From a checkpoint of a small contrastive image-text model: encoder activation reglu, 101725 training examples.
Rows from block 3 of the text encoder of a small contrastive image-text model, named by matrix and row number. Rows with one number within an expert belong to one neuron, the router's apart. Each number is 128 + 24 x the weight over its row's rms, rounded and kept within 0 to 255. All counts start at 0. Numbers have three digits each.
Before each expert's rows are labels from the 100 texts, of 14848, where the router gives the expert most weight on average: "fires on" is the input token at the peak. Only what is clearly more common there than usual is listed. The data: regions of photos with short descriptions (Visual Genome).
# router: slot weights (text_encoder.blocks.3.mlp.router.weight, 64x192), inputs 64-127
# up: expert up (text_encoder.blocks.3.mlp.up, 32x96x192), inputs 64-127
# down: expert down (text_encoder.blocks.3.mlp.down, 32x192x96, transposed), outputs 64-127

# expert 6
fires on: "is"; "a"; "wearing"
router.12:110133078124154125152143168146107099135195129125093137115170126123162166143086141124063097159105119125136137124090161165116126139151150129150141150103085132094101170137119106144178126125135091
router.13:136093128122109086105120151114122136131119128111107123173146113136144117148102101121149106115133145144120115114118093137089141099134129170091116138157164153148151111090115154131118166142083141
up.0:120123099159129181137120087124124152095115127105120142117103175112124135145095131158112134182113102122156158088169147124149107143109098096125142145118144138116096110156164143082109109167143118
down.0:098168145135087105111153075065144111149110151137138096149104108103123129164138133132142159126165124114128144119117177142150133135130188160086097154087111125133162145119102113158139114131165149
up.1:089121151110100163139124126123103131112150126121092111139097129109177161125159115109107152150098111095152140150159159102134134152109158139134113139152120117107105121143169126148134090141148103
down.1:096107157120119123091090141122139140078127154086126133168153122046129161104155076134117140101121179102127129131075098121118179165117139116128140102069099148118142146131085096130105166160175112
up.2:139136152156139160143122110128151147106136132176115075104103144104097173127113176129110114162144098104151143131174129087140120147154112089116138161147147099120088111125162130163122140145159123
down.2:107139098085143155126131044134157106048142102162096119142125132097136187148101131077134150095147114121164081115083141150130109154134105125085129130148111135110090160121122155094119141077146156
up.3:124174141127158143150146125136127107098113144080142091109120154117120168132109139166119112124134114112136133146177146057127072177096107128107125120078142099123116144159133116127150126148165085
down.3:150080123101108147127123074111170159081105171117096105155132127106129156168101117114128135096116105108141117133101099183120154179139083153074127085091131135138114139120099091151165146142141100
up.4:150129122159123150129160100127158132112117129140131134137139113115142147140092128132102133141131137130119191119114113092141141163136108117151092170163116130115120089102101148107160151147133151
down.4:100123088120132107145142109113154137086093109162130117149122147150142156154105141134161099131105146141160131149109191151126161149122140164079122109119131142106142171144152142102096093081115110
up.5:121173112087122122117138118095103137173111146156111099099082124142131123137124119181114090122110077089147152129144146138096082153079123136110131113075150118123083150150157099118120126179133100
down.5:129111122121118132132117063133168136104087185115086136125161126088127191157125132134133113119118137158130120126110132156132162145145106123123157093082124161158103135105082084101117113130164133
up.6:119174156138131148139109095149179118121123140134142094099130127112144151133109179140135124123146114092142144141101122103129107159143115108136106149128137115137115118122138133143113146139147145
down.6:131155114099121119108125078148169108059114093156113119181116138125165166140127129067158143097152121118142118084102163134163139172106124100089111145130124102128135134123107183100142115064125144
up.7:086118146150162125110107097165142129119112117084134113082106135114109127118126167135135117138124096129129109112147156134151108168140133118170146138082118140118137165116110112134116136138156106
down.7:134080088084148149202124102108119137128096145125104132107133099115127148131088128140126123089095132149117152152109069120119158104145115164134124129130142143154121102161138093108130159161105088
up.8:130165113086116151166150118098115126141108151157135127126098162122166122155104130157111135159117133134145155096141162107144075152093083103111113123128161132118100083123165134089137111144126124
down.8:083120102081144110097112067119152146131096188120137122112113148095139180126086121113115150117135081111143128082101131168127142127131095140131144135113149126151112132116119085144140145157132107
up.9:126150147112121170159135119105127125115161132093135130154098144099184161144105122157083137134091104108141193147129158106127148147127153134132136124116085109095081125156150117125152104160171123
down.9:097087068114198140128120113114182131059118155138099116152167142106123141131170115150128112130117134103132141146093130110138187158110120135100119117137113142104102113139120126116126124155138091
up.10:110142156131104154128134106132107131106141134107104083114092122093121158112142143102109103142120130097145134139186135114116121155149138111152104162144130119102095122124141136137127123156140132
down.10:162158124103083111127087038149160122115143110133141133113079114102130167126143104092110154104155107110120164118112107146146122115096113123091164130127075141111115121125117111145115135101165132
up.11:157136123121153119162159160150154146089099136128137072140110152082117090047116101105131139141125155154105099112167120135122121129124148147150105146126134101123134140095117102125154144088126076
down.11:082147114126154158132125121126123125165139169129122145189137131148116159134141125093102127153126108086160133100101185162125118151127127117088116149158132120123120103115083097125155094162120162
up.12:053135149116079159140110129120127112127143117129117108118125128095154149134127128137094088126098090071179168121137169110159102142114156114138117141134114097119093143166137148122150114139160134
down.12:168142122123110148109100102113188118097160143131141135126103161112089121090102112138134164129167136131136138120125116162152086136142156156124182159080122162093135140093134101136125147123142132
up.13:072134173165141138117096101161156132121121133106131130084115129064132158130098153149126104134124114120148112135156135127144129169149126144147113126129128153136104123088129125113104147155141128
down.13:142112092094118163144140124097107126101124077175109151129108118105131132162126162134159126106155076144097152112116139095173153138123102161133127104156159137125106103108101136094113105089127121
up.14:138117178137095118157090150134083097225142137116098124140086129118128141082145102139132135137119116111136143155111121132095171135103144165106123120137136127125103108119133132123100098122126084
down.14:142103121102098147143174112151165169109115112116140129121110125120117178174107147110103138158102140168120117146121165145125154128115142156142146072112121174108141107115097142057138082066083071
up.15:141181128130139142108127131088116113124100134140122137120106113143170105170127137137126130162156122111134196115169134115188115126149086053106115150139109135113110105146140104131116130143151170
down.15:154155175122097142123114124134135113134116164106102157117052132066140148132103145114111153168168093179092133117142131128114122133131206137150154125151135159093099116133131097094134134111086137
up.16:148157131119129124129146115112142155127124148132138125120083112081152134088064138153116093119151126122137113068177111129127115113153111109112102116122166115143130088112181122094110178152102129
down.16:129121145123124125127165153145064148142139122152132108172083091158124095153132140132144115217136149076133135128133111152130118148156103089132105116155133060123110125135104120158119146160114150
up.17:104088134129144124106092181187110126138192094094108136090134143121136109156148200074119154113131140114132140151117115134099187121125147152148152136121084109166137201123082146179102143118136145
down.17:078117153106106109106138126120166133156121187103142160160169129102121112122133101111090117084137106148097127159148143112137125094143140148121147147106136162122147162148151087138122124173143127
up.18:161127148148146123140091126188141132121158161111152079117113137114088120074138148148116153144158163128128106153133114107099150143137138170177124138103115098151124127117082110145114154128135106
down.18:098156131143111121140167163126162112108152131148131115152144128161141121109141132094153138144113133142164126154107170123103137123112173110084122147122142128161190095123157123136150113135139156
up.19:078115119151115129122130113112142160141131127141129132119137162144127129127125126177113102159114061112151118122167166116148064152075131145145139139114143115097099139159131129096130130117156074
down.19:127135180153131155124130084122141121132162151129117121151116145107108073138176107149144150137185121129118120173134128087129139157152137099109102113100139128141148127117110089166129108150159122
up.20:115166134121139135143138111106137137115122130114127104121122146140157192140128138167098107150110112116137145172164162073126086160083121124097130113087125114108102115150160128103123118149160099
down.20:135115160072093147143119101090159126095100202131099127145159109081159148143128117155105140119115171111146139137097096153134145182131095128108143125099121148161078129084116106130154165165140080
up.21:092116122151081114092107117117125161140156099098112150151103112142163138164106128106102110137114115110140119099113126148131123111115145131105096158174154146132123117128149152112090137125118151
down.21:130116104095172107112129124160141159094134121167159119111088148108119133120143151136137150163119132085146167134155071130111120084162113098149101103126159123125073123128139132144106123086124118
up.22:121099137135156131096096161182110136113179124094103111100135145113181108149128201103107162103132143099140114127113122119114157123128150137146104174115091105167123141139071151167123186128157144
down.22:131121155141130115092093125080138120159140140143132133144130126130105069115179145113104133105164131104131121158132119119137101070121115149139114122111136136165129155154156060166124123166103110

# expert 25
fires on: "is"; "of"; "sign"
router.50:135172120147135175172178163113139140074083139095127135164141149130125105113168145138112138118128130170107095128160132134110092129176121140131119128156095181089142107150118152071153146117122155
router.51:132182100117121128126164076094147082132116093145109156136135111157120106111109153143138149113156135131154111132143146130132099112155124123189098130165086139107145159144128122135159151153166161
up.0:142165123143090158128145126099111176122124130099108124146115155126134133121144141119112169157105128126161145127151113131107130185132174129089136142108142136062088087169140121117145082129173121
down.0:103128138119106133164113165126093119115134138101119135123150092164116114121114083144114131141118122123132124166164158077091150174109126126143105132126115073101136116161122132160085131133110163
up.1:145124150129092124133147084121124141106132115075078111148101171113145163161115118108109141172128110113162159109173137115119155147114130127108133119134172121115062115142152153133098110111145128
down.1:119126178162130136161138144104163110097139109048139109099134104129143082098153074129140164151129105134133116164164141091136130127119126128175131103130131129150134088136094166116128098109122134
up.2:117088119137132086102081094148156119111141114108102117114130108123118143141133125087128123159117072093123143154133114108121135111085150159120144132128128141133109108139139136157088136109164091
down.2:095099099083130143112124111155177116114117124178123146093094132125126146143139161123122111115162128124121142186123130130137131105146120100125127128111133134136126195106138137151131151111112116
up.3:117104150136129144137053081153111143139119127097112077104112133139084150101161156134118115123147093117130093125147164124120102135127142131125159134131148110109117115144131181120112124100121075
down.3:132142165129152120102118148096179105120177086097145138119100126114129112109134117091131139145116108126135123162167078102102089102139104138102123087158103130155109140145129137147107139093112187
up.4:104148114114098134090104103131102164152127122154096139114115130206154104138139158125124151138139133094142153106101116162165106112126113103164122136156111135109112093163125119144154169149137165
down.4:129145153099104151138103109116170104113140141095087164114133091110181097129164087116131142102101146144129098205125109146127125128124092135147107125084146125106143167129134084126144103118142054
up.5:108120155161125129113081083172152135082158091083136106095132132118076162115119177112114124096092126105142100124159123116131116163139168133146122133159131090113118132148117189148125134111151097
down.5:134106143121153078122123087154146115119174103116128112094095176132131090125173106084075133154109123159142128167150096145153074099169106142121135174158108141134123131124167132155140089099117134
up.6:132133128112109088132115115093096129112125156123140094152097124129111152098124124161116122122107124100141091120107098151100107153144162123101092129116117122179125148146126124128130187158117135
down.6:066161063106147139109161158149175126116107138175087119115215138145128140130113084111164134109130149141117114112087140139117131109100147135101101119087147133117146146088148164067137149124145091
up.7:136116092173045102112111096143093090110143047147124131149118153158130089106133151137132105131130144109168103079105106116079170102157190176158110166172137131156121130085109172130140154176154139
down.7:101168156137118122148133136140175093128128133066173157118115129149123103150167146130061120151120090191080125122136124102147124072134169115101128151124168151120125139121168140107125144137148148
up.8:167117116115151122145146126119148149106133117145138108139135134117083131117154133135119139139126139131128138136179130119145132147129127119147081156119097106152145154108110173151142152100122124
down.8:102124069134146114121154146137148133113113123141093108132177124140122145145085112143185120088126149112135107112049144137125154143104135115141111157104102148105112129129122160076138146130142108
up.9:109114160103132140087065121174121119164121127163081131103086132125132117113118145129132146167159132120137112135173149142107124131117117134157154111116152131122120080136157155116108119103114094
down.9:132136145092129099101132086106151114128140128116146133095094127126135152136130137110101143138130128096148132194110090163116087065137090140112136129143120122131152131102129095194120132098130136
up.10:132105136120132127125078136159114112130163126084107104108065133128090123130111153124111149141107111081160093126123099137126172139125148118140129140114143070156097129117154132169116120113146119
down.10:115118159069118142143124046114188124121173168107120143111108137088127116143173109088107138165109159160099114160139131160158122153146110115132121134102147145102135117124103100119112094089107105
up.11:117101150133133130124080081161172144114130127092109092095114128084103155102146161143140108110138107119117118118155105128107111155115154151152157128115151106096104111127136172113116122089137088
down.11:138124191113128097110127096110177103106160079127117143112114130139117120137145137072135165137145104131159134185122079113150114097144089133104157131170091115149127125104099156174133109106112161
up.12:118151114144074128131119087137108104147143076145119114128103107121098131134121111121110146131109112080183129103117116099145169130141175137103119154129150079102078097123137154154128120143151134
down.12:130143165114110150128137106136168116134137162107110140109116147131148102175157102116145170153143105177101124176106110164128134107108088151102133110136137131094134097157116101109118098153146137
up.13:143137162132106141118138129148142106126150118125112099141083128109107159194137151105144136132124115107161173130158126123105152150135134152105178138105159112136085109136164127155112080147155135
down.13:088124123125121152154149172111120151114130145105158139127114132113129095118131099140114140169117127155122094112152137095120146141118133136166111061145142113127120109168089163080117065101104115
up.14:141121094161072113128119130130098102123162061146117114136126129142140102128158157106145106124123155115152118078097116113065168110154181175146119162163159130152105116093117169135109152141146144
down.14:118141143133099105178121150122137109153147120086150175088090091104101103138138147140082114169107080175108118183139130115161118128123148111125141142135143134128118144142165131103116121145104120
up.15:122158114127047132135125148125130138158134130130131129142135142137147114146120123138124118125103152112174168125106106136105126173144185160114128184132131142077101109167130100125153106146136119
down.15:102158095144121116150116158125091111150150141088114140165163109166148121129173153125101151169122113121134135140130170133130132146112130133133123153170141088118133129133118123140087119153089168
up.16:129140121131091085126141086113133099125099118117116147158117108116154146124161088154137117154072113118121150106127088081142138113075160143080103129127128135112134106123135146133113126121144118
down.16:105159171107103133127148120109131101126208153115170142139125105079103126150131103087091136167171129145132125096123123138097125127117153108100112151127110162118098148129127105098102161130121169
up.17:132091129123109116101098094140109177091181102125118110088124157134103160137150139089093127138130092107141119096147160104123143161065136122139161132096153066147126148121135185136117123110134126
down.17:114126149088164100095143066104180154092162104141168157103072096170131173167145130118136150149122158138152136165084133156120140129158110107137091118122177145149103148146100160140151082077098133
up.18:108160141108155143164124077118153112125099171084123132150122092106130148093171085139125117136120113137079080159126119119131111151161137153096119093102117147104130131142124113111105121122137085
down.18:096136138109151183128092117138131159109165145098145119135182148084125143114116109164147140121136143151126135097133112120131148148152136132129109095131147185145107080142095135105119131125154110
up.19:092160122134069130129105110137111138150133107137087126128094128168140097135150131109102134149109127076177171133097119149145115153138177142131130146143107135091093107186156098151136129154147137
down.19:138115144106133122121126114104111163170112148147085139150085125134149139154141131118133159142128123118128156209129109137129133140149092127150119124111129115131151093135125065158105142163123103
up.20:127099117153121073125113156149105137126173118108115117102139134129082132147092139084094125125141110093165113088140122130157149140122133121160146141153108086120115149130119103203135158120183149
down.20:119109169126114121124118147084142101138138142099152131144078134138187092120110126172109180203132134111120146156097129124127113142141162164131100102146163125136143087147156128169162133099103143
up.21:119089149095132147076087117170136125153124122130095129106096127121108114094151159140139143156170117113123125109157123170105114133097130143178129113131148104107109090130156173111119100119109083
down.21:124110140111144119100132084133201118134141111156093150103135149130131155124156145087135152094119094117145131197096102159109091085127095122102109138138117151149150132095121130174143109096122133
up.22:129106143118129132101081108173154143121117108108107099104105122112104147101141171118121143128148116115125130118175111149110084141100126119133145126123155108103108118143145168109124100098140075
down.22:150123156094130099112127053097185117145181122134124111096108135114146129150168158085101162123142093125166149177162080162109060091154102129105116109147128151149120112149148119182142119092146136

# expert 14
fires on: "a"; "in"; "man"; "two"
router.28:092126125078107116145096161150094183122187108115094104146116097116137119126069106114116099105126115097151128091126105137114125111128140153128129130131129116136056118118120142134095143141116157
router.29:122113126146149143127116112189124172119185152103149119132103132097121111116122156108108115105147145145101106107135114146098171149160131147137099118118175136178134075083085137169090146137108155
up.0:132172096091126149153163129098088082150088108167147129143146123145087146129120089130130102116137134143155148102140147111150056140115126080059174131105175110113122144172142137111174108141130088
down.0:121173121100127148102125141106168123124128107156159127127110144130143095142162187079166150152164126112110125140165113104106161106115163124108118087166101158130120089134133162100102106079108149
up.1:128101123109134137119135179138143146114131144151143159152143161127117105125131124117146135139135125156109104115140144158106148132119105165138192108139140174136131164118120082107092114091104123
down.1:144126099092094131111130104143109104109118150131132112134135115128135166128132159122189133145138106206130128099122211152113132127139154115132154131090125114116212177125141137130163068124143118
up.2:142124130146123113139140149113135132148157106139125146176160144128114115130109084100134118118135115132124118109164142141104144100132120164115194148144129156135132167132118096163119107136110137
down.2:142156135095109130110147106136145096130098202117126140118116152110126155145151155120182159172120087168110125095122183110113143125134160116112120119093128144134209131120152106130137094153150157
up.3:089172130134122166133144105088122134133124105153120113137139115126115146144152113119099099167109101124146155097143153085185110122129108103102150133107129142108074129141175154111122088094129119
down.3:092131144120128155125121147126134118119140136118163088108093122169117107103151159133109135163115131111114134174143175129146149090119153134164115097184104119138095127139090132121109094086105145
up.4:096144137121131158127171113114149121122128149103116140169122126142105152142149098100095117137136102137151145139140169099169098132098102093106137131147128159084092139148157136080126074111143122
down.4:098133143124091116130104154118108131154155125124154075153136134165123089091165156100091148190138151122130130139171189128131157135134138148156095126125120120178139123141110124105115060132122131
up.5:152103122121134127095121146150137144119126132153132126132147136113116119101141119122148137149142126143111094098133141158103153148126116161145204106108140155144142170128120103153098122114119118
down.5:142127146084108147123143143135115115116130170128093125122133134123133134090150143123175143154137131197128131080128202108107108100131172146110109111094129121099178180134125135115145047123124135
up.6:139104127123135126085095154167125141128131113142131129144137151142128111107128123117129139134129110130123101121111148183110156139133127175151199121117155138134147182114130100150105121119124122
down.6:150140136101142123120130106121139111119114130140106137128104142116127154102133147121186155169126125190153121067135224092127112090121180114150129131130138152129187164148151128105163079119112121
up.7:106155113110129166145118135125139125121138138106115128146151110145136136126113121122105117072104129095132141143142112101144110127112169117113116119100112132085082115181107143081178105140154120
down.7:106141137103060152118126134118108105106173153142124123157146115092116128097140126123149149113127133175125090104156179113100126150136151152146135105101098152118116121147121165078161093115132144
up.8:133124079123112154155144139130125093153114101152110159179147167160130103134150099116114133152120110147127140106118156133105135129100131154118132124129119145104119098131114170090180084123129141
down.8:104081121146152128131143126122151123150123140099170113115146089131111160145072119142093103138116143117099146145087074129121108137144112115103163108146103144116070118125140107130103188137128181
up.9:148152114102113111135165138123150081140094122158098090084120144174141141171192146147145108172128112109157142133143133140124122146153095106091093130118128089122134116205148163145125127119120113
down.9:137153143104112117176134161098193094132125118164083113117149126059142084148126166070160142116127140177100145167144093086146111135117160109097121161138120129110138118110114132136144169140110140
up.10:097157126122133167129147112099110128119097110140110114110130146124144147152133117118113127142100126113163158165134158099161095174132125091095125119126100132122103154152176124139104098094179101
down.10:124120114137115144097122185094125135113128100127182104095146127140124095097115138147121141127105122113128128144132124119129105086152150145139160119135073145159077123145126129107113145116129159
up.11:084140120100152164111100124126116118126156161104120129106102077110129114085091143135105124178144152105137112085125136158181114185125136080142126114119138141114115114122129099112155131122151132
down.11:112134118116098136114133125156104120125112160130135128138142141143120166117125149160168113162129117159125082062146189143145123136096131119139123107098150110148161109118133115090134067129111104
up.12:116122068102113106145150124111120104156141114118098174147184148177122102116098057076103116110122090138132125129133139130129115097088137142148142175150102120122128172139088103134162112130128135
down.12:155140133087129132125126104138144066131137155137133130146133080155118131165139080112159142181136112099113136158133107176130131173148115131122123103111115091140106110143151129135170138125132112
up.13:077153118092130172133108111129147130123128122126134146139159100117121150123117128110110122102123136130128135125130125108174107121104121103133117119106115143087108107152092124095125116109150122
down.13:097133146127087127111151144107122106108160140103135101148150137114153118118138125153123153152138128146117100086155175118127131174117136112153131118094141090140143135099094136106088076124098068
up.14:108122093085124115116130129132093141115150119141106121096124174123113106113135134080077125140126115120133115090125181137146115185075141100147163172106134098094114144128120118120155127133178095
down.14:153113092154140114093115097164149100103135120125117144133159137145125139127145095096123158086107134086137086134119108139158118124148075109114144147136097130154145113113141112135118157109173157
up.15:129146127142108119123094147122110140086154132108117126127146027151147094122086129107125106086152154074150138133109105130137141106170166135128119160134116101141118116113107106171140145172126149
down.15:114120111120146124125119146166125125091132150075172145119151121112132135140119139151106127124140116111112118106119046134132123107120123146119145101105142119130160085138142082137145203173145148
up.16:141085120110127127087105154143130137089139139160121115127125129110109112100123118117136143147122128122128110119110153165108141169128119153148176126107163133136142176114139109136093129123118124
down.16:155129149078118151146125122135095108110135124137100125104111138124128140112160139134155150175116154213140140068172200095114111092172172120130129129118131126132158166115137165121130085100125165
up.17:123153146155124124134139105108141136096157127108116100116120092129148117161128128114120101136167129103136135118139114130130128124155146112105101163158127099155117090146103172147115143150105158
down.17:163124162132144131154125133128185120087143157131074124097144124111133122154148161138155147123169111165114104133141023117099115158107130126124130157142129101124171100115102105139137202138127133
up.18:141127113120125148117158119119146163111111128130137137136106168163124130095157146123121160168116088148129112128112138139126115161103131108122120139131152098094126089153169132121188117105166121
down.18:157100086106178109107102070113134134162119149164118143134146130133121160138136112082100131101098151095144114149111116165154082121126070143117121155117119104120126123086107100170117128157134116
up.19:117155133119109104140120106126133133099141116104116096081129090141156136174135137130125097130149122091153135137143144122115111102148116106117091135138124104156119110142121175143121137148113153
down.19:121142127133121156145124150126171156091094168151092129126147130107111108134097150113146170102155102124129148166122032071117132123126181131119126134163169122137134085091130118135140221147122133
up.20:085133107102129141111120128130131137146145152119110141099124087130147125081093144122104113178142138111130126092115131161170112177115137084140115131137118141102106129121127088111148147124154129
down.20:112155125143095134131127119158070111120124142151139135113123143159137138088137168112167118133137112178123106064136193172131131115120136125130123103082137112125143150106156160109121070110134083
up.21:117132069122116150174174150103100103133126119159135130180152155151085085128119078134104122144095132156138119100117156136143101133115127113109141151096120118104135160110125152088211082126132120
down.21:098105122114165109133153159148180115139138139108144127121154111165131130161091079165117133138122142073127132191081099143107130133158079133112138105121137136146112118134134119141144173154148118
up.22:136115136130128154159181148125146129179111113181137115106135179124104147145156139127145131155138123147129105123159146124116126155121096089140124124114170116116127122113139176064120138089145126
down.22:157141124125129109166126128112162147122139090160085146093118121079136096113138162070133138131111115177114135159157123101129133135115143122148098134127155105112141137089147153112124109103112116

# expert 23
fires on: "the"; "of"; "on"
router.46:079137162121138151128106125135094104150153146099136136162145120148154132094140126136108121142101108112121132141126136165089153144132182186147095116115076145125138149139087143129138146145135117
router.47:067126121088097134160135140147121119140161126111087165163149127181145142144138139101095134134088091107129086144081142143138144161135162161140118136163092124160089109147113159119147130108135115
up.0:114148116113141093135150109135104101085113137116117121138069133128148178128115111155112106131112107111133140123099138079133100130096123134126130123096103106104112146142156116142151112159165107
down.0:105125140115090143091135131118206116070129147167078128145166127113075141083141127108174120102169149108077140168105078126080133120105112105124138138118183141145159092103119142133090172102133131
up.1:120116119142111111142146100113159132104151120120095158130137130090139151132100108105077123174129104129117172120134129098168128118116134130129150136178143113099129134139144114141134115142166136
down.1:144127137103130181108087159136142126098168156128106130159181117131136135140128100145138126099141132118146121105086169126118193187129120109101131107072140144120116111077114145102162078135150083
up.2:121109126121103149147124143085095172161130126153117146120148100162123141122155110101148104118145123109159122134147113112173133093175110093124110138138103138172117118143127143113133116105126161
down.2:146107098113160135113130102107132135110115118146095109131164125100115160136102134098147135115107126114113128123113075171143097117133111149086136145147115144143080076148113097151144174104186133
up.3:111120103115098125133134141101075123132133112141108161117135093172160121144128145131140152106107136095135129109144086112147156104156128123116084136182129128175104086141148141114127172144111169
down.3:130125154127144129133153140141155119116167134125136111097138143069133103141123133100130128129153130139102146143186037113143110120139128171136109094126114138127125100123131120142142162109129121
up.4:122123098089127090158171170137142165131113076140102117148154144144088092138110123089139095083115139134159155088129145126143138078129121101105139184142111134140118153137090159158145130090121171
down.4:166131118118169099121146087151125182150154140173106136164143107141127136146122137121127132168135136115137120148112135204130144157130125122109151124120160092086109124096157126129141124135115100
up.5:129090097111126156153131124122109143104136111104116138111166171171169146119166127131117137141094133147119103139115170104111137151111130120150096136141143099121135116183101150107173116101160116
down.5:148146130069116136157154127103148116165143143141139118138094116097092143088131070105126105143137092139102165137121063148150133123147129135130150096128111157112104111158163117139154138164093165
up.6:112141091146123133129156126106148116125108045181118111125141154174111132173114123110146098110102124111184153135106159106158104149127114076099151177136100110154104146123108169161145128109131154
down.6:117151130126151088094154135107145134137147101166155146125107137128133106119127168076111094152113139079181161155084161137108119086129129134136123140116109117121128148114138096170126113114170144
up.7:102165101146105131140130105112145099131127131131097131104150130135131097125077147146099119159111118112155147084125159149198088173117155123152137140135147073074130139149160121146170144139179124
down.7:100102107091159164137096095150184113131134180108115128111186145138082195151097126164122145099130136115154138132076180162105125181151138126091133096098128162096106148114102103124117111131159132
up.8:132162127119121154150139134080119131119156122167120090123112129175119131142128131078084114118122115095203163131109183128159099164118133088105179154099119122123096154157154142160155094134098108
down.8:129117135107173103145108114088101129142093098094160145092108127163111163132080124130114087124119087142106132128087127180146097135128094124099113135151100125118099132097135152135130148124146147
up.9:136171148149104151136139124096141103115166114187104093102108095129115134147166141072104117124103127085171160144133138123130121161160151107100165166120124118114102162127175124175110097115144142
down.9:099114131138162125138110096089092156141113120118153136111123101115131137136118144138104116146105098138165161074125158180122145149090146097124123120141133128130110110114122114121084135113144139
up.10:116122081140082103137143145133121191147155086112125086163120150139096089163150123080121112119117092110145137103101155135104144101118117150127147149145138123158097144121115168161144118094099145
down.10:144103133126121105165150110120127164187146115127132129134108110159131091184132142126127118165129112074143122169127115173170107149137098123121141121139133062108136129100157114159157141116116169
up.11:072119180172136142124126092125154147122136145117111175128134085091128181126116093138121147152137127138127124150140162098189133105124102128136169129149081162103135151159133102132102083155123137
down.11:121111130162167118104110134134053089149129131135114139172156125101135123108119111147144138116143123142149115065148202109135148154138164111105110167146150118144156149103109126136120089149130150
up.12:122185131131117142123163169107199138100143107135120115142099138129107082148136108108084117115093147132152167129125136130178142150148141102107163154132145107119110164159157115163137076083137133
down.12:123094112110173186145110115137121156163135162109153111167163135120114164171145113142081120131122121099164128139091125159079134154148123108117157094110115140129112135069093078115160106173172128
up.13:114139162143168135109097118146120115144180104117130091082135148140088126155121182141107114079093159088143127121121143138140135186119143122128128131081128070158138164170124146166124132133134119
down.13:117098102079151123189139069157102137156115129149144135079079129150135154148078148112132121127116092168135133119136140165167070137177142133101137108126107156138081138100139120067141105127116141
up.14:119177134109102128139146147091123104109141116178127085109137132139106119130111141111098083127132106096192162124136164137139074153142142094104171159113109113096096150114152131146140102147142133
down.14:121118130098156115133100095117115145159104114101173156123106108144113177145062119116121105151117114117126124095089158183125106168115118131123122089154124120097123110109104128130138129108145131
up.15:142151131149102124173135118080108152180153101122107150147139127159106104159102112107103114122130137116151140106125108133174158109149115098107098157177102133162097110127109150165129161140100175
down.15:153126127144140100123167121097188165108157120153127133131135109146130107154179126110139137162124143098122119186116085165121100105128085131124121139129094116097130135090137145185115168114152136
up.16:136131103121086106167153094086142110134139128155118160177128113122108145153123095108099115131123100141133154139118156106120166112126122150070170130166148142113105117134152133135102089090115136
down.16:082137150158121152093132138128166096111168160076160141155174152103096133112134094120145157111152153139132084086125150097172150149122141131115123116102155167127141129155149125105182110140138146
up.17:162143126148120113111154111092102167150166087133113121134126107129097118157079106093101117104133135099167169107105114145159143074150140111117141157150133141143076130086135124145124132117114142
down.17:171103169140090092125086131098172130129150145116145123119109101105165107137148146120102132168097144121143109197108086146103105116127109123146114161097112112136145165106138094206098141155144137
up.18:085134136105111165125123155086097119114178140141072121097141107158156122133138145103102138143098119065153167132128150126192123159112150099133121139143104104126112136177179124148153107134124117
down.18:103099147105154131140129133107143113141129132086170133096139119118115135121100145146141128134144115127103169130146100151135087113105137109115151150144091150127085134145142131114151186134139179
up.19:142117122114123138146124139061090162136135111154130161134164107148127112131131106112143120134121125088151120124116106134172144115151143115110112130139105141155126092133152139136134115116084153
down.19:149105095116154121133151141115163135082149107144123134121168128097152123145114150113101103125138112132123121116116072148163121118126106160107153141154111148163100106140138098101153158142153094
up.20:076156142134145106134127108136103125078114133111119114143125082092181138127127130103112119095121122112127143150085127129105110125172141156114105141115081170129096164079088112136143140128152126
down.20:145161090136131126093144109117104117156134098179105107137126150154111139149139106103186132100141167143072107130162109133145106143114123126120130121149165104138137060113113136095120138112121088
up.21:104154099116112117146150115138125133173136092133118128138142136137100143198085111105089112084149146125158154131097140125137144107143121121098147171142100134158102143127094144163129124128094140
down.21:140165144100139106096132115127159171124180107139153133124131101136145107145126161089148152170108150085157138184118129176132091106099119130126098126125144107105163164114143113170137111105136150
up.22:171155112137099106155144133105173094089142113102155102147146141121117140156107132135143109110113115108136158132146117110095138156133139129118191151119162107124146143128126139176144130132116151
down.22:149148136102129133169130120162105184167081148136162155141084117151142157132093177133164138165126148142111134103105182166111142152113188112105142100125167153107106135093125145093146110092116135